{
  "arch": "resnet_bottleneck",
  "dataset": "microscope photos of single blood and bone marrow cells",
  "method": "vicreg",
  "projector_hidden_layers": 2,
  "residual_init": "zero_last",
  "optimizer": "soap",
  "lr": 0.0045,
  "precondition_frequency": 16,
  "adamw_lr_other_params": 0.0015,
  "steps": 5100,
  "batch_size": 128,
  "decay_fraction": 0.4,
  "final_lr_fraction": 0.05,
  "warmup_steps": 510
}
Rows from block 6, named by matrix and row number. Rows with one number belong to one channel. Each number is 500 + 40 x the weight over its row's rms, rounded and kept within 0 to 999. All counts start at 0. Numbers have three digits each. After the name is the row's rms in percent of the matrix's.
# convs1: 3x3 conv, stride 2 (model.blocks.6.convs.1.weight, 192x192x3x3), inputs 12-23, a 3x3 kernel for each
# convs2: expand pointwise conv (model.blocks.6.convs.2.weight, 768x192x1x1, transposed), outputs 110-219
convs1.53 101:491552495512488497466425467465467468484490504487476577493504513436488496490461530549513487477518537464416515491533584491528489471536501484562574540537476496500472471526524454538529457442457470476483508446481511521597540451499456538467508458545405492496383509438512515523478548471538444461512515486406516488468502510499490483
convs2.53 105:480433545486538477503521499520517548519550460494533438524514423537507399571530517488522513408511549560477506527512501518540458535514429546533454540487486488483548470524517469538526508512519504510555463576569455537547474435448435474491460482466520500489497467543550575467497492408543450497539483492521464484524537538461522513520519
convs1.54 097:511547511551464555495540491482505532567518488450511483600522487438516546551443517522446532577473575532489562509432470501560480506527536545534545498468427491499466508426513443511507462482470517472547494460557524463515547436491551421522536510513457492492503499488520423487548419453462510491540513473564489526511456464514480480
convs2.54 101:508467572483595503369530498464482536589456490527472426539513460500435497542491510494505557473565499553526437525568438476542618565493537454525525542503588466556514438490497547564484497384477489518553482525430485501566469560459451525463469501508471523469538465502478572524550527506539527511535490542485523475554490531534477464515528
convs1.55 103:476438461499465598448595462418520648546517502520472479492440561490456468528450572477529486424506475463477467484575508558515471504473491527400538439481520517500478524491513511549540494536516477546484491507474474491561461455465540451475418627496521496516441528578530457513487479491495521459557443531546531577546494518502411487
convs2.55 103:500424505438506482563517488507594583530535489505480495613526520535503428547489520492495533484428494438467480546490490521579498511423497502482490520434555516446511555537427486515539435466511449496546496465474607531499520513474492475515492560523557436507466488547506477498494491486463552464535473495436495507447484468525481489475505
convs1.56 099:524537541521412513496508449430543452513570585465471526470480560547434478516554497586512446541472532467492493477585504409467519588483568491485558516476508546528490458513481455515543507512528436562442450470565466565471503570555506441472454435459458510423579515517510476541485506459491501456429466501418574476490521443451475553
convs2.56 099:521485490514536481472471494569479507492481510548498551468547559488504519524450467442519554571467541545528504572468483539418473469508457482481497559559492495525506506574456496425503574490537420523562440592546530522472450536529539574505410516503477544501502453537484459413491487502505503521459510514512534501514537502499457515493598
convs1.57 100:565526480523569509554446518543561531532482419496487528490448458564480516519508540479469495470538477560557513550486499464494478484506524572529531499552534533452536453521511452418537544467443506515497586470558555475482543466456521499568467586554512502456418549535566488545522571567502501540438464463458533524505500542515494495
convs2.57 099:448567586469523450502557500585541496491444535577488491569445512487440541511481510522514493490484479562427459483497491429463506493447546448565501448523472478442493541493528524542493481578464518446511457533520547589498507513473592607452561453502529412491453531531522496565526530485491460625527589526511475490512449518403512532484556
convs1.58 101:500507494532502483501458429530484466494588507485530527427495469480509493587548522491532449554577517564514393514525477514529475521493467542563524470525501530538452515511443494546458466403473531476505429497463518473532458508494511533390531472527495491493490527467462459466570530491481563490638487517525449556499432470463496577
convs2.58 098:464535499448542514512499479548508409439489503444519511576425464495509483457462493468471539528476496550437472540513507492510500441490497515497546513455566464496496496355455492515472461518518508517551531501560481444509619470501415486490568448470522520473489471527545438416418446493543531501541457480500471466541536545462518427487506
convs1.59 102:514509482487430489450480499530544526498545456446603483505551518531576477465504591513512509438450529526457512447518507496492462561513523428541536508478510492496542509517565507513554586487500478500506550499557523492491471522569502535458514461503540443464472479485460514580485556519541471612443518472413498536479521474472554520
convs2.59 102:439505448497503522486443499448455528514508535515472513498601468453551465527471512570496526484505495505442524403455439521471563487522472521523538439512471572476434474489474516578509507539555533503473488468494495469508477523509414492477541495508515545582435476530474473503543498515393538397514513483535483544442546498470557550429518
convs1.60 100:486493538606501427398512541487469501489497527533489453573499473548537527475395468516509541538483434493471530490469509468550464511534518522496527493486547538541410478546489530476453483547508489504488432430461470501524504493488467529519508520513516494407497510533444494471512509501456551548473448509533481524498520558527509489
convs2.60 096:435534569502445472556538498537546550487521484494531492493489503486479461430462465494480457491523416416469549496499470507554503513556499532574523523499448468493533456500459520516525519444528498552527476472505514507461531572478454568473505519468462527554445453504521539497538462542468409459475463552522544521470517508500525471508442
convs1.61 100:515500547450491543499543456516510504490570529488485494519479486475505521519475528514500443523529495513510466546516507465476482492486515465477528482497526515414564434459479507498499523486482459535514502492487534414506534508456553416462497478466453410451491486480543510471519506597448477455542443538526495410488463464545504463
convs2.61 101:574490469458528473457473551469437471508517563494498517509496530551529494502466483533497510494533496477540485572524442451481538560530498477506455488459532550576499481431538572550504507461554507530499502479478462518487529563479450431525450486561532506469497445526528487516447440477462496542506465481585538477416487465454482449524491
convs1.62 101:500510475497585516521403525473467517515488456501502412543565472530551439567506489546500426572507534453542488535523540461543508544500510438507503490535448490475551455487441450551486459525507538468451487496556462530468493493571520470549518508461529561499524501463488452574500524522534518442521454528524548482522540530521507495
convs2.62 098:536489424515514464449447518482504515603462506495456532475525511487454496480493488491505507487427463522526451466469456509561490462502490485482510531440542542454517476467529518609509505476556476483437424442497545561424524518507481586526487476451470508485549461504547546519529525557450485437530474520466483533452536504530615519507517
convs1.63 099:513500534553515485484494508464478488486473399477492480548438486492551508517502539485509464475496506487506525517531530558500516470501447507493432453451436482472477512516482504489541474537447499505481545458568476518521437524470493476490458526519468459443450497529453516519483528504523510458497497507552421515513422501504433485
convs2.63 101:504490471481526566485477501486547450462511550484393505537541536522447464512491522429510431410524511443481586519539487509497607488486541515546458486522499440469505464501445557414457528543535520519476499463479527509508532477480551571531499580520486503491628469521569438493457477442443490565500488525556450436575455549535546529516550
convs1.64 100:547507437490468461477530423484499545510506483489492469416474494506513566534507453494513537515489465518501539476559481473440472490552560476502459537481447542509517467508523477496510469545503517423450509484527508487499559542473512448458434590471473439486515465505541493472546476543556446532533506476637523510477505508549532478
convs2.64 100:455557495433538541476503505581524509444497488459595462498475522452551549521483522527507427554522549448576391439464470490509501536491513455520509459561465496541493511500543454457535527556513478558474522522547492488515482503520518450494481535452509464533437527526513491522495519482511491465563439479390481507568520469514533450529509
convs1.65 099:526477510468522480505505453435524475565487455551540531500516539520511569531445511500533440541539479499477529443480575507528488530471522465487485478468566512469493499490475412524520544466516480504483474470600411460527531533541478566443504492479541491488501515472488503512532457497500436412493515575439468502450536476538514465
convs2.65 100:523502486575496548393464496475588461519494504479594482453531554456504445516591499564462510508512554459456394471514492395558370466484490391448481464480408516525518438474494508512514493498536534420544593501550498457532441466533534470559439550481537505430486582494521509484485543518461409541558522528513472467490454431472467502521480
convs1.66 098:484505542476496511509469443450539506576494495515556539551479486522457522482542470538517509542577577495547485465510441494530523562471448578544485503501399486470508544479416486456554513538571558503434583496515520478516478505478403553500456433497504511456531481551497484563523473547431547470527426522574472495425461487515518510
convs2.66 102:515483606434543523548533494490481454508521455435462401548504493523523502492510493530528509506469506456492494471445550477483489431491490532528545464408449530406517486524563576503513493466519465493610482476518482509541524500513488531483508541555541475472489436477497513492489448497565524546447490493492494448498511493442483494493572
convs1.67 098:473465576465483478457494439514492472492449471466492504519535479535562467554486518532499501383521572486458466524468505482543521514492510540487553465542465528497523589568592529489459485436502482452536396495534530508503530503589466496472475483503478507551532526459540451479519460489476505498467500499480519484502547497536504467
convs2.67 102:529477472501529522530451495462459535464435509497497539513506487462487448536545495411413467484533515496483503524489473495491410525464487522489538508472454450488566555553498535510502539465442542546440556447447488524477506536541476516477450556472547458485420430517529490495487506541470481476463510495545518525507430422474447425544522
convs1.68 098:497551482498500471542517504566487461571535471486493527539458512472555504555520363497489566526527524517478541538454459478374393504453553526448474501527473462508531496562496505509434500516509508451519541540500476424549519445534493447566440443508533520475513487542447494489497502522505532460448557492454509475504485520466549490
convs2.68 102:467601519423497442491550428492470537515497476531532553525475532495462431447581511481456496573480441523526521530443483457497572496527537531473496497483583478518523478482432499558506483509484523456446514568584477524510548460515488411523465535508507470470462528388520494484489460491484496481512462468509472550501481397426481547503560
convs1.69 101:474457528557502422493593437518527412517483496483505517503575528546475517521454527397477501460462458530477503539538509435525494553542512437479486405441566579483517569538502535550483499534534534509522463524463523581494558515429511422523514531562492484480505460510502420542454519507511507558498502487536476441550452585558532524
convs2.69 099:452469467463396499615449503494410553458517528513532587535510523516411459510482535472562527492402445444485502554531504447607571540479512452577549498550485521510491497498525558489506545492490524552385434508557509525523470549466466475542468468482441527560476520495553495542484476462490506543484514516522499515507530486538511553555474
convs1.70 100:561487511506517563499644510545480548510512537521514440571451557508391489480457398429522482497493443541477501505533577522476465494469496518497477549472516552537541460503538452479474450473481515504517484488479502453521533555563518470537477466564474489580469471502450512539522453411498529484472510526572556493498466395557421566
convs2.70 100:523494505501583554514517414495512504521483517548405531514493448506504536487501481533421460547481487589502431531481456492503456493497515432475489505474511423500522489473488483524461455449478438519527470509399436502430454515574527469496608491538446521527497517487479444527501502440464564442473583517520536453532451441430451482540576
convs1.71 102:478486469511565553472466464523440506501487503547453494540504451438498494519525539520506576489510469579477477468512506433446557491552483500549512527534476541527562456515427564483448467515533476509469514520494538501490497548512510446470456494476517479459492495580465455502473504451479541462538440514550493534508491523523460473
convs2.71 105:457507492490460457481532469516520458495493510525495509517526543472513440581600472476463526569460491496504464497435531470524482518489524530504499459467520559562446486507466554482503527514533507508515471538525500499481526431480444516545533506526579507464510396465532460385580467543567492499535491546462468538496495478471532548478510
convs1.72 099:485435484529505475551471470449494466563519452528470557474476496472400507519425545520520536535457469500456505461513445422518437488455437517485457464505508457521535477475560537553502481545441440447575509495543432561491520499456522498486482541561520498474529495562481424478463590449492595501519534486467463497499490420489472506
convs2.72 100:487503489552487544449492417486473514517472454535478483500494566504484521418501551419510512490468514515487482477515563587496464494476520502453531468403522521438499582481556451433570548512502520428494568476478529440512487419585494523437465477450461517426493551493529469493531479504513538537579469509482488532519437512522526529476452
convs1.73 099:526448477484495470461498547498491467507502514546500563522473527457503470506559435519467560542489487514466470506440583488569459506448522516508531541467371478513464525473528487442500499551513532477512492556465417444521487477534501525564519517552545411517502481526501469480466564549550554489519453433521515492485496437479534494
convs2.73 103:466532586443469523516554465504496492505443546520492614479490545514522559406479474478575466543531489527500542509543483521461524497371577442503489459540526512500485546445506591525441603455560486503498543508464570559446424508541479496537455504463444423510460510443480460505518541553458535468458526492488520502542491505396559565531489
convs1.74 097:509520498517467511590545431494510537534526512559504472447518450589532560505487534517545475502511499453513587490517459528502509493492530452477495520522511621530522622567489483511417446492483517481536455400477533511543586541497494518506547516539478480455466488500514534518569502568515453460472566364473592480565490478506510480
convs2.74 099:498452407533454507531511472447568526486531480423508486533462511534415497535489438538522497505491493472520556418492547530491547477515513531490532460506438572470557565571552522564473509525439543540521469542404438465423508557600514503526497588510488548477544481517541446564529464481544466515495483455466459512402448475490509504559470
convs1.75 096:458500494475524505466481479465475438498529558518425491508552529584490473505472503502460570519525478542486523473572513401559477471498485537512582449458497486556482533467534557481519476459522535501570532455496555565448528599545589476516546534529437452510455494451488434447473456568617519532541508473505519564555379538436485475
convs2.75 100:500476477482499491467511452474459491497413470567547473513547491563580433505519512489501454412476488464460621513545495523508546498506507471509526478610503504530498492592465527516515414476481521485515552545485482535540526456540523423506443483517504533489542513570573429496514543459559472549438474464541497449520522535439527495542532
convs1.76 100:451470475471494513456549496518522504525503476474532456509444492499532493519583447488525553485493464461561467583557429558515467489489437474550468551534580479518484530527496523518522536565482569566469539504519522504527449533487536503433491487497442514499543451552506479453449510540470565461518478444492379383439516509531467465
convs2.76 099:484523501511438520427530575487465453488470493538564495485459491487526536469511533519504567472468491574436563530545486476567469502465484493495456525505477510485417572386559537559431479504488521500522500559545523503468535495506534529496492440519481426475501504529525509482493545543427472467574532520488462600488561500510466533564505
convs1.77 101:571520496503498463506462481472494486554527424521466536466502542469550430459495398501516533567525506490466462441482492475467490492499534462489561506545449444503474480548539511456587491536536437517505539497538497528531530528545500532442540473502526410489468519530498508599528492513469416484555470416444534519472520471476530566
convs2.77 097:405497497517486451497508506490560486519534578475450517488455487530523522515523499485541407529415485468472453481563495548486485556503516506504475513487523454433482468479513465483507524485500585466442501539441462431455430438528457517517474455469555557469520492475515526550513517446465511501444497446469492495573555539465469507499488
convs1.78 099:509472453512451482498488507481552483419508532463434550548464527486512559499473497559505519547603605543448502483492449487542491449578504425503498459453482523512442490531499555510504549482480492542492440466422506496504501460487529494582494452451579554490510449517523551447513452578509492456571506526511538515382467449533479524
convs2.78 101:543431492524547511386480551531497483461478506520541544479540433473560509522526478530538460526518483529533473449489502489512517431509508482457518503453511481514519515479520527472534457494514465493556498534468556467531521527490505546448530522474475506424422502548443512515487490453554481450515459547544512515488535536460538549444497
convs1.79 102:475449531511551609486487437520510469460503505474513482594505452510435423495446474488484478473471467570517560482494582514561419519487506583475607524470536566482523491440588491536493484543520492479511535540564562475527486449445492506512481471496463427455495426446500545536517550461542550469496401394478488606492557494555464435
convs2.79 091:512550455544544475477462541512506551450499502514509546493509543558514528553507510510507536467450570562437495516493441495508525435554513489444602476421498503513430487549489447537443542534462430510488537491520530519568528525507482470393556513426504517450448412463471444424561432476533489455549497451489527467441498469564495510535491
convs1.80 102:489509490503497487492559510489595459448508493510476512449448429505484441405537526517433525526474480460517517474555517471410412535506534507520489520573498516522466559574414554512521467449480487468461469479396486493486416530537527491479449566514428567448581529514550557535518515503512549450526579480537563439496495527396429513
convs2.80 097:504492528404509517509476517479611558570626491479544465463483479443506511470462480502478499444543477511484466555412464518491473578460456459411512468515466577502519461569502545457495501507495428489554532532541498486459492511486574496572518453548494511519496446454549531535497484533447510475506523552456503497583519530453527436545541
convs1.81 101:455469497525504562440600510502456479486480543486499517471502571506520465474529505530484448471424450507484562539481495533533426549494466488457483441478513521514452590407490472548497478532552455478520535529500462517472507473473493466514539502539513481499479459516516488512523489518454561516424432446507531473510598449475508519
convs2.81 096:495548536543524470524431507483496525534579520504548520531496505568554549456449523467543409514492484490485544455422565468446486545534519525514491531448567450502539492458525505510493471455455482508522504464497473521524490481467459512465535500501455549453470513501467451415601467503506478550510488520559486536533435490518554556471517
convs1.82 100:458478486602496561549567407450524521547495468440523478482438481475499504449466450517494527469449437576475501530519491447535437414476459461510532510524543488495525519468495481457350530509449419490615454505484527479549520458554530528453447489608530539496502462508487488480564574478501539495517472515513543467548523511505576520
convs2.82 103:509419496540481492551508515430490534500509475505461450408533527465420500394541475542483446488450453514500460519462550500438476531521596485470467529486526398556504534514503481525554571489491505546539467520514511507515467540529429534436467447585531494565468512589427496566459535536560495471518463500513511571462525489519475539543518
convs1.83 100:540484541482556474486465541476524480507565454520463543474514458562459504599504535552425556495499515475498440434516491530483501521494437543454505386557496497480527464546460525505498522567420473500414555535445546550451489515499433507513448556473535499497572474432590461501506472498528496517499559512453508525459496444474492478
convs2.83 100:457519535551479545487529550445445547465466507476565516519566501564469512509497502437519424506494455501633458482503556552535471437562503528510449492448572561530420526524506495433488535542509531510479498599515520457546537525495547494486509539511510467540442426483535564511523486507574534453482508453558514445530548408498463520471400
convs1.84 100:487489516484466423510503497448479527517497458513506552567498485509487512491486523536512550491461448459511476558589531506462526488429512458449500505558424527512593480469497494467432576520452486451473556485513503524527538484549531493510535535465454465456465579503415427485530440469582487497424447496522421507449511474537511412
convs2.84 097:546425516503497535511543536559581525507515474503544517450523543538500539499476522514520511505542492513500455543451537499487534421508517619536523537471460537510503445413545511466504429504561448523470442514491456481550547474539533506515551484524484497493498534469491568458472572536550587575545542555555463502627503566558476532481503
convs1.85 104:502458469482481490494472493481497489487508487449470503542520536512534520476527454518521533509570506505507551487510547488565492457466511544483529546487493478479537501542516581513471462475544527470489459421508533528536505498521475528435453548556452494463540567470466502536543504472484426575433515569489482482461473466563476541
convs2.85 101:470464407498563475539525502564479465424501509455480534494492452554494532551446589492520532520467400566451467502508434487556448526487471524486482538509532521505473505463491474511530500545548483416482486504496409548490394520562538581454501417460524519460501509496469526430504488504498472545507568570518521446510550489554527447554480
convs1.86 102:545507555445567482537472436481489564559500463482472504526433519483514503477478484495475518400586474550548513443576514509478466595555547498516443537541451603483491462493434559520418541574478471491481537428576533493510557530515505490521478480476386542559533507519512457467433474481472407546567500499476485598586493489451438489
convs2.86 103:576442479568525497463536513497522565436497546503504492503464466450482524505461527458527491530565441474483543517410505499562595483491486528505483528487489543489546451510553499542482489497514424459456480508509475566505474514499479461423456406513508439441482473521509535507478499483542481577523477515556513525519542440495468556472535
convs1.87 102:517484454429505385418545585529524450553542497516493460521515490480504586549552473439497444488522456530533519550528425519499524514556455478472473464551468502521517489480518506547513561566503557500527555562437463537505606469525537540591478503607526564499434481514462418435501524539459550526496502626495496452515522540514460547
convs2.87 101:443510466480404506556495526495537513487468436509479499408528505473504505504475429504510524474507495452455489498452439567525449527473451536470522506505548454527545533495513495526505499506477494444549497486523551435519544504527516547450549544500554526533496581520485497540490523530521499465551512494494545449495461532484470496523399
convs1.88 101:446486511513479532547460479512461551467404584518446500482408503530529485448437532532413474486555591570552485596500524539487512532499494491515567543515517438515421493547441463521477542435500542490487468570484468504465494504522457501544508500421488453506523534446474493553537462537502513586416487506493551550602514497498520488
convs2.88 101:505448496464552518515500483484461527458512491511433532479496443429482471466456462488501469513516477475498473513487534509552509457487467478550520572560526465547484563497475460593513520566494524431500407475474545483508476436552482505469499495468482504502531547544441459473512501487533486516554455545572450558476437561516500494544458
convs1.89 098:509520517447419475521528480561571550455452516443538464514510508602512497475425513570524543549462487523517442477514480525512517526425424451499525522555505503523508471421390503472491478466493485458512501443539510531494452534521472564486513520461437497525448497560487548502472475474480533466547486544555497579520483500506443471
convs2.89 097:410499524492454503511563491495507488517513512481406527448444411525536474495608485490463511467442533487447543407542505542519522427514480513505485473438449486507496549538510496550533498499515563553484473497542515549513432505521543561482495505507532519509445458481463498484482540508527455469537510483531505475410530534457543445438474
convs1.90 098:490463539586471534430506492530433532550546539479542549482481593539417408495505474411527598550517448448471466520474454512460491564533519473500445561517433539537560479484499546480460551445466384484433491448484580453483548521471565504504417453492455497563517489468505490524452530554554421509513472499507498446486532440538445481
convs2.90 099:565561535538428463490470594490504479522458511561522441468513524485503560582511569449477526479477482471552545512534526504538505517544554530440521481416537502571503480496451493502480564463460517447548481544519496476442460470565470555528485527524577481514490507439446503445440496541489460482452537500450459574530534417525424514520504
convs1.91 102:476469519490530399467565504508437575473472510455464517433488495502469428549481504509469556534468521532492466423428501555506511449501427486542567516475421467547517519478502576535512508550471532556480428485508449511542551477504447600506540484522520539510520539450486561554498464494509479473451493499468512471495484489539507556
convs2.91 101:506497518509509567543515493504511457501461424487574446447558465520513520440562499555455525491456531445507508500540417533535446505534492538506499483492482539517491490483378516532527529533429501424515506415530507510506489520469463547548525490475439463511467506540597531531408501559516477487424475552530567456500489523624510508445504
convs1.92 099:571526525536476548529486554504501579456588590467547471542474548459534559508499538498553499505500502554515554516482488518533473535513483487498503382415484533516543448479433504557527467466494486460528604473539512522459547474495449514463534457481513510506483563475539524496460521520508545520465542437491479486474454483469498486
convs2.92 103:543457471571460502461477558461493532456537468533470495524504529491506579556473488515550514473492541473500520439503486484544498503514481452519473531539494452525456572554522495482555444473527568513517540544455438399491512537477408459537472594496483541437548526450455574508519487489492511472529521448595460468525477472490466495540524
convs1.93 102:513486536482446660527474396497560525499458542444499507518485449520412512488602497544497467446508512477514468451539538411506531543522520477549579514525541518418526472509501422502474509472488546505459484470522511520511440477505574536528488503555490494468530479482545421413454458536627453461461491536588525419536390512472493539
convs2.93 101:497478460546508537597533464579486482565534457480552555489470458515495496493518476482462500552528469552496555524401509495551420490530470454464525450467457484481518553498500526541466514510525436523551517494522492468492432456404492473532554429480471513516515481499503510486470511494507479503476482465522477520537473476456516446476493
convs1.94 096:440415508514506511530517533488467483487490501514545470487476544538527545532485513500480481516511517566518511457449536449432524527393510459556424474500518458507511487514452572522467477532537496535418516539518432558478500503486478522527545479536474495485463455504563476507530414575513565518570514562473537477534540481502483486
convs2.94 102:467539470441515442544403489515519517467562516459519564516518443511459439512482585524491499448477567507515519467474548542445561452523491493485443493469418457466422504493540436522412530487472510527506482488464520514555461529477482504500514513482565499569416531509516549589513454522585529522494513470477527503428461516486515458497593
convs1.95 097:463446466484531539529521543495507511528500558603450497480514515555446461398418482521545464450463574503563506521473498486490526492447474440540500481491527530421548587492554486537486467437443493468451537498553512483459495548489596545397532475548383474454474536493526559505517492458566500479457445499496512454464461506561550456
convs2.95 106:475540467491512525449531511541542453472476556453452581531466437426515459489502478508405468546524548529476411539503517479528513597484476484537502474436471492553572478561525470404538493537448474525525441531467464556416494518491536564536506531554511495500547541555519471480532477510548521459431489560544558493533501532498544474482500
convs1.96 098:486488545489479563496510458468488471501443459464489515395511477532543569552412483466481496523520581483488541457523435465527521466449569563513540476514472591480475535530531499482528442475531425461465491562557528502509487510467565528559528516556487525499493467491530479464478466514495480511460471481471551410502518503420457446
convs2.96 101:578398486581503456493482537548481524431504480473473545521503502540477391444503525481464515588515522372519513561551487489465459535566566521495477459437500550474507615484500472563454507503496556479530472461427480515481490555512494458427486515488479434475464497486518547465466467524457530518489517504407517490463430502537522510492540
convs1.97 101:471496509552495486449507453487472441484494474600540485525515502515494466468493483427534561528536561491555553463569493539399480443517473505543492513437500530494489485432462469528471415524462540508490505559521490490555464558492470474531442502542469529527461505468465558418532512442555481523529467548469413521555412474478494541
convs2.97 096:540532553479476539459523470428415576512515596464485488471509487515486606442520482500483469448549520507501461498512465528508453519525494505484526505536503556526438541511499569517516451499475568571480558479428478509461474578489446477521428509457543472451495495474469516521502443586505522497601492505494421565547517467518555456471588
convs1.98 101:456501489418400464472561463532526517425544453559452524483457450582590476531392475482518486538573436555512459531378486472547489517484496486496529520462525521550503524567462407529484565503488484560454488512526411448540484469528454510460474502488469452457511514539483498512509502449506546566456483547506455555557529525458499517
convs2.98 101:530520522436416532534504491481535482480590499496469487457546414522526440454495529604492509512523467485505471449485495503582556459488528517447529463601493496458497400468451522441534531581590493477479508457533454502439502446492505521502496471509576442515484496455500557461439519459544596549471507483497521566478414576549447522501491
convs1.99 099:462470435561425509478524519440520455505460485487492501480463459470475509567535497513474502472523503559450561538475525452505507456491426494472491494465525539568436581504480486494567553494552426457572542538454497472538574498493477399550585474602470571525482548489600532542503518511563497518531448495414475419508560436494410546
convs2.99 101:486465587444478468461547399458502485544514495513502482540506559472428490547548488527446519482583474521473495554601542489561538514533475492481487557560546562501574495459473511550546545457464519545526555496497455443460484494506429543500520476512553538532520475513498461490566600548556487531485462437525470513511434520422474616475558
convs1.100 102:413495517485512473593487441467543491501491452496442502551513540488552496496566534539562567527541421482498417572435595436525525486463533490538484553505467520524504510496514481498537497572506449498447431566480495406485485503463447528552502455472491478463439516523427537487482475490495521434517500503481432442482467548510455498
convs2.100 102:514487432461497516499464446529486456520453489450508429470476467590451492518480518447498503435566480577506557555522518474536540430505443482539497496562463490422516464479493466535493533462483550553584465500546528497485415467565510502420558469569494551487472456530459531499458536431460536441461528476491541504517529466441530476500588
convs1.101 102:482551451532569582474458508555595495540449570553456493488416537579520506434430506462495472534468511464443543497472530578460571516404500493518530506509432397493522499404491478473477506433531464512513482540560492514496454488448510552483544609466603534525513494449503499528503466466551440510555540458567556518522511521544483468
convs2.101 101:504476515528518562495526446535475526493534473468474492457475457495492479519494521496472534591522466456547478462465441559528458536512510494539520516460500503477513511489451455480462515490507574552478549453478509448460540482481588533483526512465519482459538500483507459590423423532435478461513498504515477509506485462552577555467515
convs1.102 097:532505520482536493471424452446502504539553492466472500530463502518481487459566500478449476558549493564528481504511507469516525485492514528441493486521506548542464427520520491551488474461523520558551456518482468462484530422450519536535437469506547562466495517461503515472519489478452440541421593447523517500470439440526467505
convs2.102 099:556451492497473438579570521426554493572528439507536515479599457478558523554451449535459523510502540524511431454483559519484563504547533502505503548543539472521501496508396451550495430442505584529505491550532474494498533455451487438505546503474519524422517516495514438451495515533530516489495488591526540549413466401483601527439480
convs1.103 104:518507516472518478586396466365473451511565512520485498485462483522548498510535449514524462537491426479499623556455547486518509547549498527489508480564509479468558450522494470501486506540505517418571517559473498557455497525466478455492457495465489486517484527411505546561588459494489534484518531534475496530538508454450459467
convs2.103 099:530411551463486467490476490429562479494504488499541397519524369409549582408510452473434478481460513471443497461469446560534480470499502494485475497497507461505548561567505515462459553477453550482509508484525513494531509524576536469506500528515424470394530505509496498388546514484511495549526517523499546600523583503449528439497467
convs1.104 098:439447482522455574473547541521536556489506524483472557534449453489485520480532511451513536412544475452389509527525503488537546445516506489508626512513385523445530471498461539505505485532515440521492520494497516472597474518505515493518489429488513408426589455537502550460507472503472473477471497484554478537468489514563414462
convs2.104 103:488509521536508546473521468494530489513479487509409459496472467547486464517477460509477549556461515456530519462470557491486528471523442534556488517477546518481574441495495513494513597522463492492498496416544480465547507555484487487526570538523449415522477481463491437535482525482426507446483529541499567551486548459515487484448477
convs1.105 098:464501524480517508484473413501472481520525459522431500448483514454455522491540495449614544543511509482538525527465480518441432508517489487482538569495492447499511453387552438561482489491458499559473501519490532461579481486512493476490531554477514588501518462446509509456444535461509468540531556457514532504511544457515497536
convs2.105 101:469558526512424527515511562440461439507503479540457483472557469519503519481445518521478548457536518515517532482424475523457511533504483500545474560534466536513522495532477488530472489497503499508507439459474411523523471533500528453514555555512522495446463417532487448558546545465537501497544442449507513442510433543480490484451500
convs1.106 100:533453501524453486447457458517459460465524531510478545487513518462530509533477507513440561598568529531447464579498402425480485505506496472479487503570537485528461507503484456427521565491445532535488543528557514527484520511419460485505563498528481506451567516515553517451458473505515475445493558457539502424520485545454492590
convs2.106 098:481463553490518521524475448414520524484489513545532484551506530524445524471453429451503565460463489503472430515531486511549497486483458445470481542429495507398477508475542531549415476490446502486559501521506447443490463535504455442533519517489482504450554466460499483399475566505506437493551488526504426493541490505465490494564541
convs1.107 099:518468488522499497459455408479486494546427482453471472491499558561554523552475526504517528493493483502516478537477530510418524510519544448478524523533515445529541564485495584497546466438547425461592494613409504503491517458458576462607610503492424539463497439554514497541539477505510482512521488487575449553464514447501527573
convs2.107 098:481480433461541549438501537495391440531475550559447436536498482508490469498453546466576454535521483430468491468559508504524526454532551482528527486578471568490555437574559473530390400549504520377507479490473506525512466612454515515472491527505539487482503551499446423484484518487553503503548469491464562484525504529434478515472486
convs1.108 100:504586454517526481520577536496520417498478499518426507512473543462356444484490510525546532532463413492546536551478501538461575556521553486485531547473468497568547624504483488481506482440520423513521478536544425558484520465520554479495543505471480519458492474576441482496572484484479436501493478536461485529457484488525517456
convs2.108 096:542512562495521545462458539432492479476462455469517547511480550512475475429571451514544496539543559519444472530431451516435430524462506495502534446518532530509589536562503517511565479436487499467481478468459517562502536415501475609561589518474462464500567487559511494533521481496517476469481539517530560566501544441426487474484547
convs1.109 099:480502477555529519471425508516527467508481577524538454501480474537433548510525481593473483513460464541465511456443493470532566484500541533480505541494487580476558436537499524485453508527536409572522558499471476606495385533501460594518521487450534517440510448548554477549493461441495455479497436520475528489462530498560485486
convs2.109 103:526522543529478526547409442567522495541531516546509425511487583527529497436534459529499580568539427516510508486478483493539487559580496495449536522387527458568488515529512536540499522462397434497459564490519471588553503436490463529439460470463473526459478546479463494507452445552537623528540533510495555559529530516483496496533567
convs1.110 102:474533483548577498568476476562538516513513487447501481548527543506534426518492514612501506473524535465391553541443431379599542514471544643492459532447521502440580482486529538455521460456479543508566499558519501508450469521491493483486502590497477466532567491451529451528469429522469473493525452476484507506473500548471475525
convs2.110 102:484481533488470505528512542483531512548558518479525440401450566492441481507494472535452496534501443477468499491541464471499542510440473431512429490474466558462507482546484510500452495514549487543461516437532526436526486501522556578581577443426505435474457488531515518510541539509499558510472539578443510496499571528562494472482537
convs1.111 099:513479454511454521461530493540435472521434485484519498505449435475498448470505477521496533508513489580496507478473484511526489538460413514458479526468527530428490445502512432522475501501481491471452469565544467517476475487494486425448518481433573499466512483521472518545568508479530479496442533511516481561492478462507487458
convs2.111 102:515506469418543484500503542503544494463477518485469569512404510445526531469572492547502491541461504483504538469438522477531441492548529523517502486433605531533587532468482421418545468449519526511495460553450577527523507552465510513489475472526545477463470457489476556519499506532482432527483598451464520554480509521570538586413580
convs1.112 101:530548499557554540481475512506482515462492486524555471525479561530475495567514529492557501492516556476513547477438563434553523529555534475501466483491479486630505375484454559490529478511518484541546499435569427467439454518493429585489466495438581513439511412546480484468427525523575470470547573461487482538523454445454518500
convs2.112 098:473536518538489497478472467527468469517531479600496479471507483427476457496483502555478508484522503537506498534524427422492494442495507495453598513536459479498502445538551496485452408527489457452488421520471467501531577500494498535441506482471481453517463492485500503508554594450521507506463556533520485569477539552502457564469539